A small contrastive image-text model, trained from scratch.
Model: 48-pixel images, encoder arch vit, encoder norm rmsnorm, encoder num experts 8, encoder patch size [8, 8], encoder layers 10, text encoder width 192, text encoder norm layernorm, text encoder activation gelu.
Training: normuon at rate 0.0043, 8700 steps, batches of 256.
Data: trained on photos with spoken descriptions (Open Images, Localized Narratives), 21.9 epochs.
Rows from block 5 of the text encoder of a small contrastive image-text model, named by matrix and row number. Rows with one number belong to one neuron. Each number is 128 + 32 x the weight over its row's rms, rounded and kept within 0 to 255. All counts start at 0. Numbers have three digits each. After the name is the row's rms in percent of the matrix's.
After each neuron's rows are labels from the 100 texts, of 14848, where the neuron reaches its highest value: "fires on" is the input token at the peak. Only what is clearly more common there than usual is listed. The data: photos with spoken descriptions (Open Images, Localized Narratives). In brackets: how many of the 100.
# fc1: MLP up (text_encoder.blocks.5.mlp.fc1.weight, 1152x192), inputs 128-191
# fc2: MLP down (text_encoder.blocks.5.mlp.fc2.weight, 192x1152, transposed), outputs 128-191

fc1.251 117:156123125108200085139126128107125136115142126130128128127130127121133128102150125127142128128130188130112128103116117157223143175117040140129139126128136124119133132209130159195117134126128127
fc2.251 136:109132093107129120159090113148163108151119138119175085110119081070126126123118132145129126146125132152190116171101130125128180064132151133056138148155139106132189154167041112123128104120106121
fires on: "covered" (48); "bottle" (15); "flower" (12); "their" (7)

fc1.408 092:140106103205130147000126128128125085128136126100123237128157189119031128159132226125119123129127128114148128165115118063165135126138134128133118167130136128135125123135137125111105121155134130
fc2.408 082:140126131060189112169126218126120076138237126131131105130134043128112128129090131127126105143130063125128093128178129130147116128118066127132125135138137127153124073102128159131047138135114146
fires on: "outside" (32); "these" (29); "present" (17)

fc1.497 081:132139085111126101169126055128104128125129008128123255129129146155116128104138137119194104114090128141122128142116126004146128178149143123128135112171114076051158090126114118125137128137105147
fc2.497 059:130137079140128128113141149095087125147129135140126109113114129123090129146145113166160101126097088137142128072126131112131160215155188090160102129153119132146156129126109147235144134154133118
fires on: "him" (33); "sky" (9); "men" (8)

fc1.429 098:043135128127128117091128124128079139138111122135139128138129153125124128132153128155041163106130138133128128105131255101124141130128123127137126124067246122095138118124127087131130085096128138
fc2.429 109:128127128117140128162000098120126138104128082195130128122122128093128128118127133145131032124138139094128137121133126125128114131120103198040126127074128127121124129109115127192150130128134104
fires on: "fishes" (10); "plane" (10); "chess" (7)

fc1.526 096:128148120130128129133123129128178130139126127123090195062128069136129128179121124126132130074137021082150128135143142125150169153222151126125127136125127130130114117128127105177133167000133129
fc2.526 094:152238139122132126127135153125110135151130115196128149148128129255134109168181050134129171116115128132153125128131132128103133129122121131128093125136157133129129124124131117138146124130176128
fires on: "machine" (31); "animated" (28)

fc1.420 075:167149123118130129120116135128150141133134145127123128140139079147128128092085116170153041124123133124088128128121127146094195128105073163086184116103126130110195168116128144132088128045076124
fc2.420 090:122132090132133131127157133124108191105169059129163134128125119080128129156125114078142128139124124127129119160129126130057128171128130054105132124108196209127213122128108074127156123129128095
fires on: "which" (44); "covered" (11); "many" (10); "camera" (7)

fc1.243 090:061127064111129161132114129128100120128147160124130128125086187107126135119139185124096162128122105129131128175130126124118126128128139137100120133169097103000127149134115127111136127062145129
fc2.243 059:136125128142128135128127117128144052129132180076128114128126128129152128126128134132128114111155143248128128126164130000148134093087127137130153172137128163128062009128132128130102128125135107
fires on: "placed" (100)

fc1.468 080:128129119100128094127082121128095118139128129037120129126130130129108129109122136125138128116067044025114128126086119196115137150116125124125112115128083129146131132000129120140191128161112123
fc2.468 086:126128141128128142129125178128114133219120117123129134129155128095143132093129071126128129134121094120127127098137128129127141128124125127129129127152128125166129088128129134150255135142255176
fires on: "green" (29); "them" (28); "golden" (7)

fc1.280 124:115138017125083151120128134128149125158118125122130128125124115129109128112127164123127145150123103063138128111128126089039136130128065128130123157123123161119127124129128102108123159125130129
fc2.280 117:130136126091098155166163055145223130090121111128060132167128111095128047127130124143128128127184165126118128128150119131125131229183070172130049135129110077127117108082154120129150149159093121
fires on: "covered" (21); "doing" (14); "mics" (7); "lights" (7)

fc1.202 104:129127114130118158242121183128135097132108009113130136140127071140132128124143137132133127160128126121128128128128129123083130072154126126162124139133131129103130124105119220123129130114130128
fc2.202 123:162197118128156109116142062111162127175236130128136124135128192129130128115128127151123176130178130128129139155125120200126158122120092130140108129203119127123128129119064143098126236138122133
fires on: "talking" (20); "their" (19); "him" (18); "covered" (8)

fc1.368 072:137092125117132025063127127128127128140099132215091128084125136137114130152125128122123133084113128128044128093128173135165112127110082118139125108125126128136125129129000147176131204128141135
fc2.368 053:130086102138133145130122159126128053138137216133137144127108147137128128106114126005140160134120122119128175191128062105131194132159127198162127128122147130134184147132138129129129103131144139
fires on: "clouds" (39); "mountains" (10); "t" (10)

fc1.294 083:127126221146130095128123104128128018126096142115110197113127132124109090128171114128128128135141134135128128129104146148127147000128132123101138134168117128144128001148106158142130099127117128
fc2.294 076:137115128101117128127121255128128132091146155137125020125125123188138128126108125140126128117069128099104128148128142130127156129128255126127123065067127114130096125121119129137088128141074128
fires on: "white" (34); "frame" (11); "another" (8); "inner" (7)

fc1.685 110:130132127109204172000127149128128108147145127114159128192130134127159128111107087068154084139126128100118128133131145131129128131132244135128116127130125131126213127129139047130133123126160175
fc2.685 175:128119133126148128165135143130022163101136093134088115135129096220123128088130182109075127107127127123112136140133181123132123126187142092112146127142188110115127126130114131072168129134113137
fires on: "blue" (100)

fc1.112 079:155132140128127236138123123128127131124151125128128129158131128127125131098189118017129096109063128120163108139135129130140129000144128146163049129127139134125252130127129103145125116128139133
fc2.112 061:129123098142127127147128128081129137000154154126125121127160134165131136118131144111123085079180127121138147144205125120128090138125117110099120130166133123129124128127092124133189117130125103
fires on: "white" (25); "sunny" (14); "area" (11); "pictures" (9)

fc1.301 125:126136088113147128128082124128129128119163181138125146130125146137125128091133129123119116127122133125116128127129160102079133131125053130114126091132120129114191131129127193114135092117127132
fc2.301 154:143172131129144123133082110121111154127103127146133096130072126080138152127123138126085133124153136168163063138092141133123189126120126024149131201122137125125131101132099191094202121131135075
fires on: "building" (41); "with" (14); "frames" (7); "sitting" (7)

fc1.638 078:128128023125132127140061131128128148163167112124093034139139091095109128203143175045148126120128128133127128114126162179141136095111131121161132116124128126128120134128133129129125103127147127
fc2.638 050:127125082086134128129185000125087113206132135147169153130128137131033115129127108090117091104163128128130128155178128129135127148077160129132175135119122050137154132124133129133103127128127083
fires on: "placed" (30); "bed" (15); "also" (10)

fc1.630 128:125098127125115089152137128128145132135127165121128129121092131144115128120138126157128137124084168121126128142128133125159129138128122124089127135133165012110108127000118255127115129239126194
fc2.630 114:130149092130233134114132124102140126086144132128120107130146149130134125155129107141128129137127121128132126093134171125100130179134169187182128117116127126147138192103117128123113161043130025
fires on: "before" (24); "near" (19); "which" (14); "grills" (7)

fc1.718 111:104127107129128126073153118128129106140127044120145128073104128123111255138127124127128128137132085125117128125138126131094131127055116115136170125223130131146106128127125129105109134130143096
fc2.718 137:121137110093145129110139128133202049143129104112143114123128080130085132147160116134058170065117062128183131125117132160128130108078110105130130125095126108131129127123128132079117159125129110
fires on: "find" (54); "at" (15); "road" (14)

fc1.8 103:128129127149143128084113151128115147121148137125109128130126135164131167126126154202124165128100131129155128107157128129130165132133161015147128120121137105143109060093118151128170000134107129
fc2.8 126:133182194123174076161114168126131124130126099118137159118115122135155129105105124148224096124143092135111123142122146211140201105200098152126142127148179168070111155103143129128118160156138151
fires on: "their" (40); "covered" (20); "colored" (11); "something" (8)

fc1.506 105:129094169160128129129100105128130189130094125117127128063125128125110130124099106127161130147106128151099128011138128128141130136140138114137080120128132117120130128144103076159177135070127128
fc2.506 195:152135129187173143110079125185064136181144136156147161131141123186129129110123109128136128109134147134125131130126148115088127142127141110142150070121071128033127143163079131065088060120105137
fires on: "blue" (50); "road" (10); "projector" (7)

fc1.228 082:127143122138113019123080125128125139126161118125134128126133111198128143133134130129130187125122116115127128159128111128137147207134130154118139070133185137236133131119123136139177126126151180
fc2.228 058:123130140129117111128135090128130134127103092128056128126035113131034133125170133126129190113124138128125101122129128109112239146073106131134097147176128163114113054127115136131129155146089145
fires on: "seems" (75); "mobile" (13)

fc1.72 175:124128129122175120128072131128125099165126127150124183042083099161161128131151135128016128123129230128084128120148109126160133116128114040129128253127142119122126052128115034083167123116082139
fc2.72 239:153114082115076159098153130151115098124044054164120084113136098172197124137155132139150132166134134107117137161127185136147063126100105135136132126113180094117128160106138150126127083138125127
fires on: "blue" (55); "box" (37)

fc1.511 107:150130129128141148128117138126110053122151128000125161144129022129109222143120126113128107128125069127132128104128150121083126169172195106130134120121139125122151128124132127140150122128137129
fc2.511 054:127116128129128064129142139126077150170125142128128089125210131139122127137123128130125120165059128201125138111130004102128156255128044152128125141074142130111134134127133092151128127129125137
fires on: "outside" (84); "wine" (7)

fc1.322 079:126127081129149120141194135063124127176102149092129128129125050110085118132100145128128126134216130184158128137096153127137182163130128129145129113121146167120033146121140126165099087124123173
fc2.322 077:013128201093137114121126124143124128128129128134133128129106157129035105131135128126126127101123081157128128117255117108158113157137143113105165124087110132128122125124100077117075224078127133
fires on: "placed" (49); "his" (41)

fc1.331 113:124149108135144127155136170128064124177138144117135162121142203098131127080128096188249128110138049130126128213148108169140148125083129133107131141125128119125164118079129121132119126134056124
fc2.331 210:094198136154189148155201127116158130214115104124128084118084132120088141127205126200136139073206121127139081133163112024136171086106125097126176133125146185127126125138128038137133128129134129
fires on: "white" (53); "covered" (21); "cream" (8)

fc1.618 112:116132000125129128130150128128164122135129123104113128129126129127124128119132151160128133126128074111139128217127115126009127129130127110125128124140125119125127139131122126128138130131167127
fc2.618 099:200172129127128101152131128200126126139118228139128122128123107092114110162142121138127081116133084128110121128129128127121131111101132130133054126255135126126128088088128130127134133140167125
fires on: "placed" (100)

fc1.500 118:127138119170154128141098133127128204120123160127128130128128131125130128116128138119117132127138127127128128148126136131109131128103119136133162131130037097153034122110096120074129122126134136
fc2.500 124:135130135048172126115130132127143072125131171141108116136102120132171130125158117131113129101143135117128131129120125096115174129130110106131161128150148146142138131128104159105141116116124122
fires on: "blue" (15); "long" (12); "drum" (11); "colorful" (8)

fc1.563 150:118123027111110128128035119126130165121115139128137129146128131107127128128198109124129188124130142101128128128159129126255127142129121111128097128102128127077146133140133142139127115129128125
fc2.563 048:112178140128114120116114130129130131110000137148220131128128125093128182127114131128156111117128127135120128126106135037167138169106132142127133173128133065140102130128147126140117128125133152
fires on: "books" (34); "chairs" (13); "bottles" (11); "also" (11)

fc1.2 134:106082128128127171128160146128126124127128134121128133129128117126124127125111130196059132128114113146112128128128132106128127127123128237188118148132111105099134128102131111129034120143158126
fc2.2 082:189133117127110117115116129127133065127170128130127126121127129139098223126136130128095134147137123128129209124127128135227134114131147127125136130000127127211081122212126127098154127147130132
fires on: "papers" (43); "board" (31); "glass" (22)

fc1.67 066:123123171154129121134113149128101092120137163150128128134137116129020238128156087123089148129128129115128128119123142169183142000142075126173135129124115116115128113129126151140132128138118127
fc2.67 034:127040155126081102137086176125158128128117128128122128128211121128151129114035096132128092128128172134127128127116163128127127164161085127126128068129178120128128141128151115139093128137129101
fires on: "covered" (73); "stems" (7)

fc1.141 105:115133129123155109137130103128239087128128138126126127127129160128136129123094121088128151000111108141139128195176128117128130108126128125128195135136129071119127132128085130025129118165118121
fc2.141 144:129100128143128099117132141137125128182111168164135133131127133103147127126147184131142127130111125124131105150112054096116162100120105127126126091128133126097209165111121136183067126047124084
fires on: "placed" (55); "stand" (15); "covered" (12); "at" (8)

fc1.667 112:122134068128122100137128132128150133090128105126136128089128109112133139128072108132187118178015082124133128086168117122121129132133128097134145131123138236000094087128128122133128127126167148
fc2.667 137:096131116128114128076143170160031192126096169096128129128115172139130070109176128128086124128128095119166128115097124170163129127148095139115159139116138145127141191064132044130091116128081129
fires on: "top" (83); "small" (14)

fc1.424 092:081132108131134130124104122128122000149161189139128128127123128136114128107154113135155144142125128172141128085102139143129115128132136128134127071083128123127133165127097145066123128128045156
fc2.424 059:128188140138206124131155128192085133128098126165095116121130121130128096115113128127132128128122130140195122130127120136132145177127162132131117126132134157190091129130123163111128100152107097
fires on: "clouds" (97)

fc1.482 068:129129121102128127041056147128122226129121125124128106136132115095128126134110129111153104082137127113128128135118043126128173128000114142124141126118138139133113129088133118128106138139148187
fc2.482 051:079093128132128173130127092121140143131128099128177168139121165095094115147115126020118178128127126130089133129135128097123129112127130088104132103142097094121151131115094126146183100127111112
fires on: "blue" (64); "laptops" (13); "mic" (10)

fc1.616 093:076134100128131155101119115128111165126127085133171147101129180125127211140167113129160116122125126128094128132128141125165174148198195120116099132113126124129055168134126105103128153122115219
fc2.616 038:130142129144137156128129129121128128110121129076124123130139112255134128130130130066134102097128099102136124100134133128182114128128114123103108126152129057123117134143131173137172135055128124
fires on: "machine" (39); "blue" (36)

fc1.579 058:086059100126126132109114172128105125116161128124109128112086119116128128057141145184128119255128149128136128114120167131123172130093170137085139140090125144000116123117129124152105169128129144
fc2.579 038:135167122128128121131100103167173121128128112128128120129156192126130143117092104179184133085128146128128152100169127124140116086119127143131152086151146148061110123172126121092084127125126132
fires on: "green" (67); "also" (9)

fc1.15 058:127159125124114133156185134128128096165128093132208128111137130132126128114107138082180228115184101149137128120081140127142128107145147126128137113143101126136111141129122154117127127121128162
fc2.15 037:095128147165133065102129069174128130128103117101140126110127130119121128130128132130057109121127131128061113131255120237123143137123137121106128101126128093133132147128124165178129085145173054
fires on: "girl" (60); "person" (11); "cat" (10)

fc1.355 121:128002128250123126127152129128126137149122175126130111137165128144124126126132134099139128000132138127242128140123127129092123122155071116117137125168128155129128131141102134084167146121103123
fc2.355 092:129121178156123102135123125066150106118127075139128124118101132116142114130046137121127134117135129124225127128113137104128121127044128127136146140139032151127159127130134130167131182173108179
fires on: "many" (71); "besides" (17); "by" (7)

fc1.557 107:139134073156106117178120138128127180126170128127112217123104209119133128141119174126124138134132111059087128102083124098010187137129145127123135125129135075134167128188131128117142130128143158
fc2.557 123:098128128122127126098127174138128167141120041128130093150186080122152130149131153128126024126097199051200128127118128150101182129128125128128157128105131126127128131130132128136133093067082129
fires on: "green" (12); "vase" (11); "helmet" (10); "chess" (7)

fc1.441 130:058121119130131123128125117128123128111219129132139135165103131154106128224085144137149157168104168142126128061126170157127211123110128083137134043134059035128110130128109126078110103168093128
fc2.441 225:105119172128141122126130200145116106138104127186112188134135128153167138117130140125131119129132127100125127136135128164114113108130139105129162125107134238175141183089123150149140130090044142
fires on: "covered" (76)

fc1.675 078:124128161121121092124136120128131151214150131206110128138128124130088255131000148133131127125129081113128128128135127116122147121124123129131124122125127125129096109051130117128168123042255163
fc2.675 027:124123133127130124129128128128145147146121128125133255125128127157126123124128127122058129122118148131123138134124127130140156156120127129128174099127130132136146120114110135129132120146124143
fires on: "seems" (19); "visible" (13); "through" (9); "position" (8)

fc1.548 133:124129124160150126127113133128125114143111125154129128074127122131127128129135130064102065000126135087096128092113146150130116128191124102159123128126128117126140137123124235125128104128110150
fc2.548 139:148124127166162108124128106040131125098133129103130129127120108125109110124128116117115141108127130084135129126134116103118125155143127127114119132041133163120132088150130116125149136127255104
fires on: "which" (100)

fc1.33 099:119149125157130202151150133128117031114175128150114128127123148139130129089121070125131130127139128128118128147133131127128139124139145129130127118122133129160132111130192141067140104128128190
fc2.33 076:163128150115089157130123229140128126133166110129132042136137124100131134145129129185122118129125091126120086117106118126169114136134113125078128140130132128115117128128128131136042125117134053
fires on: "seems" (27); "boards" (19); "ladder" (10)

fc1.692 117:128128150119167128132137130128120149124111137029131128113000132126117128116133119128097128113105150145152128079129121115148137132112119076126126128135133031078128038105128132079154133106136126
fc2.692 191:067217150128122100165084136121137128149120128166130134128240123126137127122134128130129128121123130244142129061119103128126089118128127130127120115150127087120123137119127187127128114133164133
fires on: "their" (29); "items" (14); "image" (11); "inside" (10)

fc1.608 086:105131130130136167128146129127113129131174110122134128123110091096127128126179136021127100098086114114128128115130151152081120143126121138132144128135029131155128094095136116148109075129176122
fc2.608 042:141080127124128125129120128100130128127144163126121126132149101124128132107139215115129116120092128072127113190126127068109170143138122112008118137122106173161126119133110149123128123079145040
fires on: "papers" (79); "spoons" (12)

fc1.87 114:032178128116161111149114130128144110127122126132130128137125163079123177132085129148130129128127125128130128129129111128113118087096147142129127136150127049163107126062128091142164128141211255
fc2.87 101:154102149123130134075164184128128131129091149131125169122100125148128127127125135112128134190198144110115130048128129119169136128125117118126162095132155103128125162052113125124128126189127069
fires on: "girl" (41); "child" (27); "holding" (12)

fc1.546 121:056130128123127141173093125149118130129126118213129127128137077128127128112142141134114122128124128008128128160127127146125127109140139094137127127183077139125128136126125132061124143124226152
fc2.546 123:181169107243122128130196102149161113134136175123082126125147126134202151170250092126118140127166133144111115158112145114127164095146115140119126129141158113113104157128128162129122111128128131
fires on: "papers" (75); "placed" (25)

fc1.489 083:130135119122137126112128124128125126169126046129075134105132121068126128123126128003128136133137125135109128133127130135125129097109255206141194133136139145111136125118132122131095114131129134
fc2.489 062:151128108103149144102128086135115127130212127123118095127224161109038121119129098128127129127128167087119134075158063119139125253114127133128127090123084107126114126128115108120134089000127128
fires on: "camera" (47); "horse" (7)

fc1.127 099:130130000135136127092137193128112140073135087066133122122131128145128126094053130149117118127116130122128128128129139121153128129091133174098108128129128133128128111139130121127116120128125155
fc2.127 104:117121115115112124132166149154094133175165175126152194124076112162128129127073253140125095136127055131097136131130130155129128092151097126126037128180141110107121117128137131128118123125120151
fires on: "papers" (38); "net" (23); "something" (22)

fc1.168 080:129126124168127125190107123128129225128245000121128128088128054123126139101130181116124133127132127121125128124125137129146101078109206128143128132126125126107128089130087129147127121129132129
fc2.168 043:140133128127119128101128150131128129134131206116124156116130166114126128128118123128107163082155132134135143075230130129123129145128127127130126126139110038091129140126172128128128067128160175
fires on: "camera" (39); "also" (27); "ground" (21)

fc1.712 063:134129142132147123132124133128127132126138096129125129139109130136088128129109134115128160129136102087131128136127127125128130128173121107127099115125124128097124124133127124126145134216086128
fc2.712 028:195142121170173210147126127168186129125105130107156131107168083129130209122133109163134126130141130153121108150133128115128124158172006132149123129084124125114129153143126084175132165248135147
fires on: "green" (61); "kept" (13); "doing" (10)

fc1.0 075:073096133130113128115178112128127128162116139147132144125129141126118134129131111128089100059165045125126128134128137127229100136130115128168118129148147130127134131152139103130136141080127186
fc2.0 038:128129130128057128128127128026123128129128130137155128124128122152136127142128069122128129128121132152132128128127127128183098134127106128129131115128127128155152127149133119127172181128127128
fires on: "machine" (56); "jacket" (22)

fc1.366 067:144128146121128134118054124128128152091127143089071135117131124140131128129071116173139108129082128157137128136128125074255213103176135137119049128128124103131128129140130132195120107132110145
fc2.366 071:132085126103131130128128234127129178126128003120141071101128147143131079175156129114129128133144138129148168080128147123129133128128133127193140128148192122132115118118118128130131130128150155
fires on: "their" (26); "face" (11); "lot" (8)

fc1.20 064:101138024120131163128088132128130135105136135123124127215160124131123127129151130213128130128125058128125128176114129134068165128126123128087126128129159174212157133111142122144127146108157127
fc2.20 053:129157128128125130128140127100095128053126108128088134132124045129130128127124126128141134150125128129079118131153132096120119129128127140068129235138128181092128091128128075130129193142118158
fires on: "placed" (79)

fc1.126 104:152128107133046127128128130038123136132040146118129128104125130133122137132108131134129214144121097124119128135128133163135128129117131097191150128080094126156181000128129107145159101128130156
fc2.126 035:135121127127092127098187131127131085127127157168155255124140124253149114135130118121092145090145174099126124127115126110124159142128127121128129120119121170104126119086128113093141112105132195
fires on: "top" (53); "toys" (29); "fork" (16)

fc1.584 087:082120124125127132150125130127127119128125135083207131125129125123132144128128129123127140114128123127105128135108093089152124124140186120128123049130121080116130149128130147091128128128092112
fc2.584 052:121124135133192120069124145136137078139128107106175126141129129094158206123126129127128121124105134134098115131102159128156128120100121150119180132156126090134114091077134124142128122132094128
fires on: "him" (46); "her" (29); "many" (13)

fc1.716 094:107173127121118128113128127128115128128095124131128128127132128123110128138086113113121121124130033125135128134128140135134162119129166138112128137155111069130028108065165117097128211119165136
fc2.716 104:127122089128128113135200127127151122133129178127128024132131085093141087128134127141128094203123130112127110129090128030126034126099128126143116106133126117109123066070216131129130128129132129
fires on: "papers" (55); "placed" (12); "visible" (11)

fc1.95 110:128186133133126155129120127128170127129142131129120128066127131098118138063089108066157186128130121128135128170131119147120127141000129151069000127128154128100128129128119128116113000168172148
fc2.95 169:127127159111134149109164133148109132124154117160136118118128131129130141109150136131101129151127210125123090132146131255129120129109115133135122130119131072097129116145128166078193129186131130
fires on: "girl" (43); "woman" (19); "lady" (10); "child" (7)

fc1.458 114:109147079124140076158109128128128157130130130148126128226180121128128128129247133150200117102122131074153128131124113127128140123127127144115142091163130112128128113126128063136115139068128144
fc2.458 117:016106152155103097157139118126029209109135137127097122112094123148099125123141129119212123127180127121132134124133136125084127141130128140130123072249139124127127117125136084072126186139137127
fires on: "placed" (80); "path" (7)

fc1.393 086:080140130092127123167115126128112124075128083112134137139171131122131168134129126133184133075156126155111128158117127096072141128139100129143166121190169126125130094126128068110139128152189129
fc2.393 079:126121075140128117179100087105085125118123129074127133158128133131034129163181149125034105161106129035223129091048128047086128156120127155112128026129127128093153130119128132128060138108118136
fires on: "top" (80); "behind" (8)

fc1.154 112:171128119141127132111125117128141127126128131125136128121065150131127128169149054127125117150128142176152128130084255137118128121140115216129094168128131131175128131080138132125085137131128157
fc2.154 164:103086127131092128151066116124146135073153064129139132118142157075112115133171134128135128118180144132140131128128130172134127201132140160086150155071108141063145135131109116131144130093147133
fires on: "plant" (52); "operating" (7); "plants" (7)

fc1.747 108:130137118102131131124128128128118128127130129147113129148127130027077129132146125127132162156128128145170128118123121148128133108143139128129127065255091131129125126125147120129128127127103128
fc2.747 094:249118157127129124141166105098064135131119020154177108150143134135135023131165139163122061133105119200124074128186144098118173127138120128151128126133002112115117120140058155121217141133135114
fires on: "walking" (38); "sand" (20)

fc1.82 115:078128170149136116150122080128100157114163128122128129142100121114105129131114231122121121166118128128137128128164129149124136144128030121134132137174122170126128090138126106127127143180128152
fc2.82 124:160130139127200126154140086091135088128113168118113128128134102187128151128199155144211127128125125128118128137118130129129113122126128075097159116149112084156126130131148130139129139123137202
fires on: "covered" (84)

fc1.762 081:091112127122129164185128119128187125135105084128124128134130125130120127131122140129128137123124103132105128136125127170190123130156131121131192162000136128117130124142130174134131149138124125
fc2.762 091:126160124132112087069110077128139126209129139126128137083156128129131127129058128127108129134129128133128128112109123128128127135128089126154161119102103130158129128091129108126128135128128152
fires on: "talking" (61); "lady" (12)

fc1.49 113:131138130123129120128207131128043157195097108124141128127128013126148129086123128112126168132139056106101128126112157158128122054186157148128134068105131128152231128131101097128124129131129100
fc2.49 078:130139128125129127065131020128128045135173128125110149128158203128130130112096128120113127131128029093166145146139028128175132105179142133124198092129069128255129127138123121130082123142128120
fires on: "clouds" (35); "electric" (28); "below" (12)

fc1.740 139:158153127117189118141234200123185224133124119127127128127137128130116128133135071133107130074133146136131128126128133134142108127168054108127119127127000151071126130138134133158128119121127100
fc2.740 128:139132130113123106000150164128111088141119121130078187095111116170114076132132150156103114129072151099146116074106119130132114129147128125142151175102139128148128220119090033129124128097123122
fires on: "clothes" (60); "all" (37)

fc1.472 082:120128129108098128135099125128073131123131127089083130129118129166128148131123022181146126212126076113117128009158135047103128096157131125111124212096113136130120070150126127136196137128156134
fc2.472 056:251130142000127136127132129135228131131131128131140127120068123103131123116129128155128128133097125127124236128127129127128125120188124128133111137128106128128128141142146131146129072134134131
fires on: "plant" (52); "shore" (9)

fc1.224 077:132147046066076103129122135128127109128128065128149129133109028146140129133081108139128129113128123119121128128131134119052120126129126144101137123125128122128025109129135091066122095152129129
fc2.224 054:126096149097128125096125132109133183156133142118120116132133142095110112143088116114093078107129128126150157128126132132068121100137142178128043142140113130128122139097126149120165095068151135
fires on: "railway" (34); "watermark" (22); "day" (8)

fc1.451 129:127134086126180131137203129128092130129165096126152128128123134128134128115068127128157114133131106111159128143122251130121158119129128048135083145094128201128120131183110128128128091143247128
fc2.451 113:053128148122131136137120128128150111119129253121128141135128136140124129117134128128150163038133131153128110126128126099138129117121130128125129156127127132145131129061129128091126143169124129
fires on: "before" (25); "mountains" (18); "hills" (15); "these" (9)

fc1.541 104:128118123128118151120129128128132142129126223146118128142134109000127128128145128075118127130140110134129128147093128130130131124166130131129128207143128128128121129148171150106128126141109210
fc2.541 078:081120111132141129120141130140125118127128050154121130141132131100128096132124128125052116128095102074129135148124128128129123138041155125114129128132172117197150126127144154122128162159121127
fires on: "blue" (61)

fc1.236 126:134036147128128113128037255128101119087133128128176128111129087117055128096128119077157151080125125117105128126125124149110144128129126140153130137159125129129154126156121114106136105129057153
fc2.236 209:155086129135130144146134127115071120124117112123056150104050130148098140140086155122124136113132101080166140148148096128131127039164100088142189109135155130128130194160123164142071110138124171
fires on: "many" (36); "platform" (32); "t" (18); "concert" (11)

fc1.324 094:125135135128044130128126124128186109108095128131142164127083121126127128114129127197140165127133173128131128127124204122132112144049046128128182125128119127139127129128121134140142118105127125
fc2.324 056:101128114129023126122080127172165053157117128132015124143116128127136127132149128133115121127157124128179128126137116043124161129132127118128060096119111114134119128126126122128121111127128119
fires on: "seems" (27); "shop" (20); "mics" (16); "glasses" (16)

fc1.340 106:129048093110083126141107138128092138125134149129128127127117083187128155069126127158130079124140185116130128143130132141129123139125149158173119126094125129148106129129136126140146128128134145
fc2.340 111:141129097131123115128138128138128137133056107117100067128160093134122132130206121119132127132165159127129115138070171124128125121029096127139127129139133120121170124139153003130126218136123134
fires on: "many" (61); "picture" (25); "which" (7)

fc1.463 073:135125125083130126128127128128137068099146101126013127131115136134105128128158190255142172156115128128125128113143126137128144169134152129100112126142133144141134128102125151199129119135121103
fc2.463 054:186102177130148091161140120154074131137127157139131130133129232132148132123125128063152200127142111159186128127166132115182106076090129157126131128152130175063123060137126128092132140129136157
fires on: "plant" (48); "keys" (7); "their" (7); "bookshelf" (7)

fc1.678 039:094122125118119082196125135000131127108136128169128255123126136169130128105142128109136128130136146141148128127124172078128104192034129132129123138128149089141128136132115160144136226127113112
fc2.678 006:132133142201128126119129127128125128125082128059132127128103103129131128131164128127200129119130129129129128105129155137128132123124162112129128091129115129131165155210136100128006127132121092
fires on: "outside" (47); "vehicle" (28); "pillar" (13)

fc1.525 064:066124143132139126128158129128127184139108153128127137128145135127113134120166121128110114141128127249118128110131129128128128101140135148135125171127127133134103121119128127083135055057071156
fc2.525 032:158100129127126119128140200127101076131128160127083094191132127129154122130131165157110111127127132129176128122122157135121138128143128143114136115114125108128092131128111130028098121129135153
fires on: "table" (45); "sitting" (31); "something" (7); "at" (7)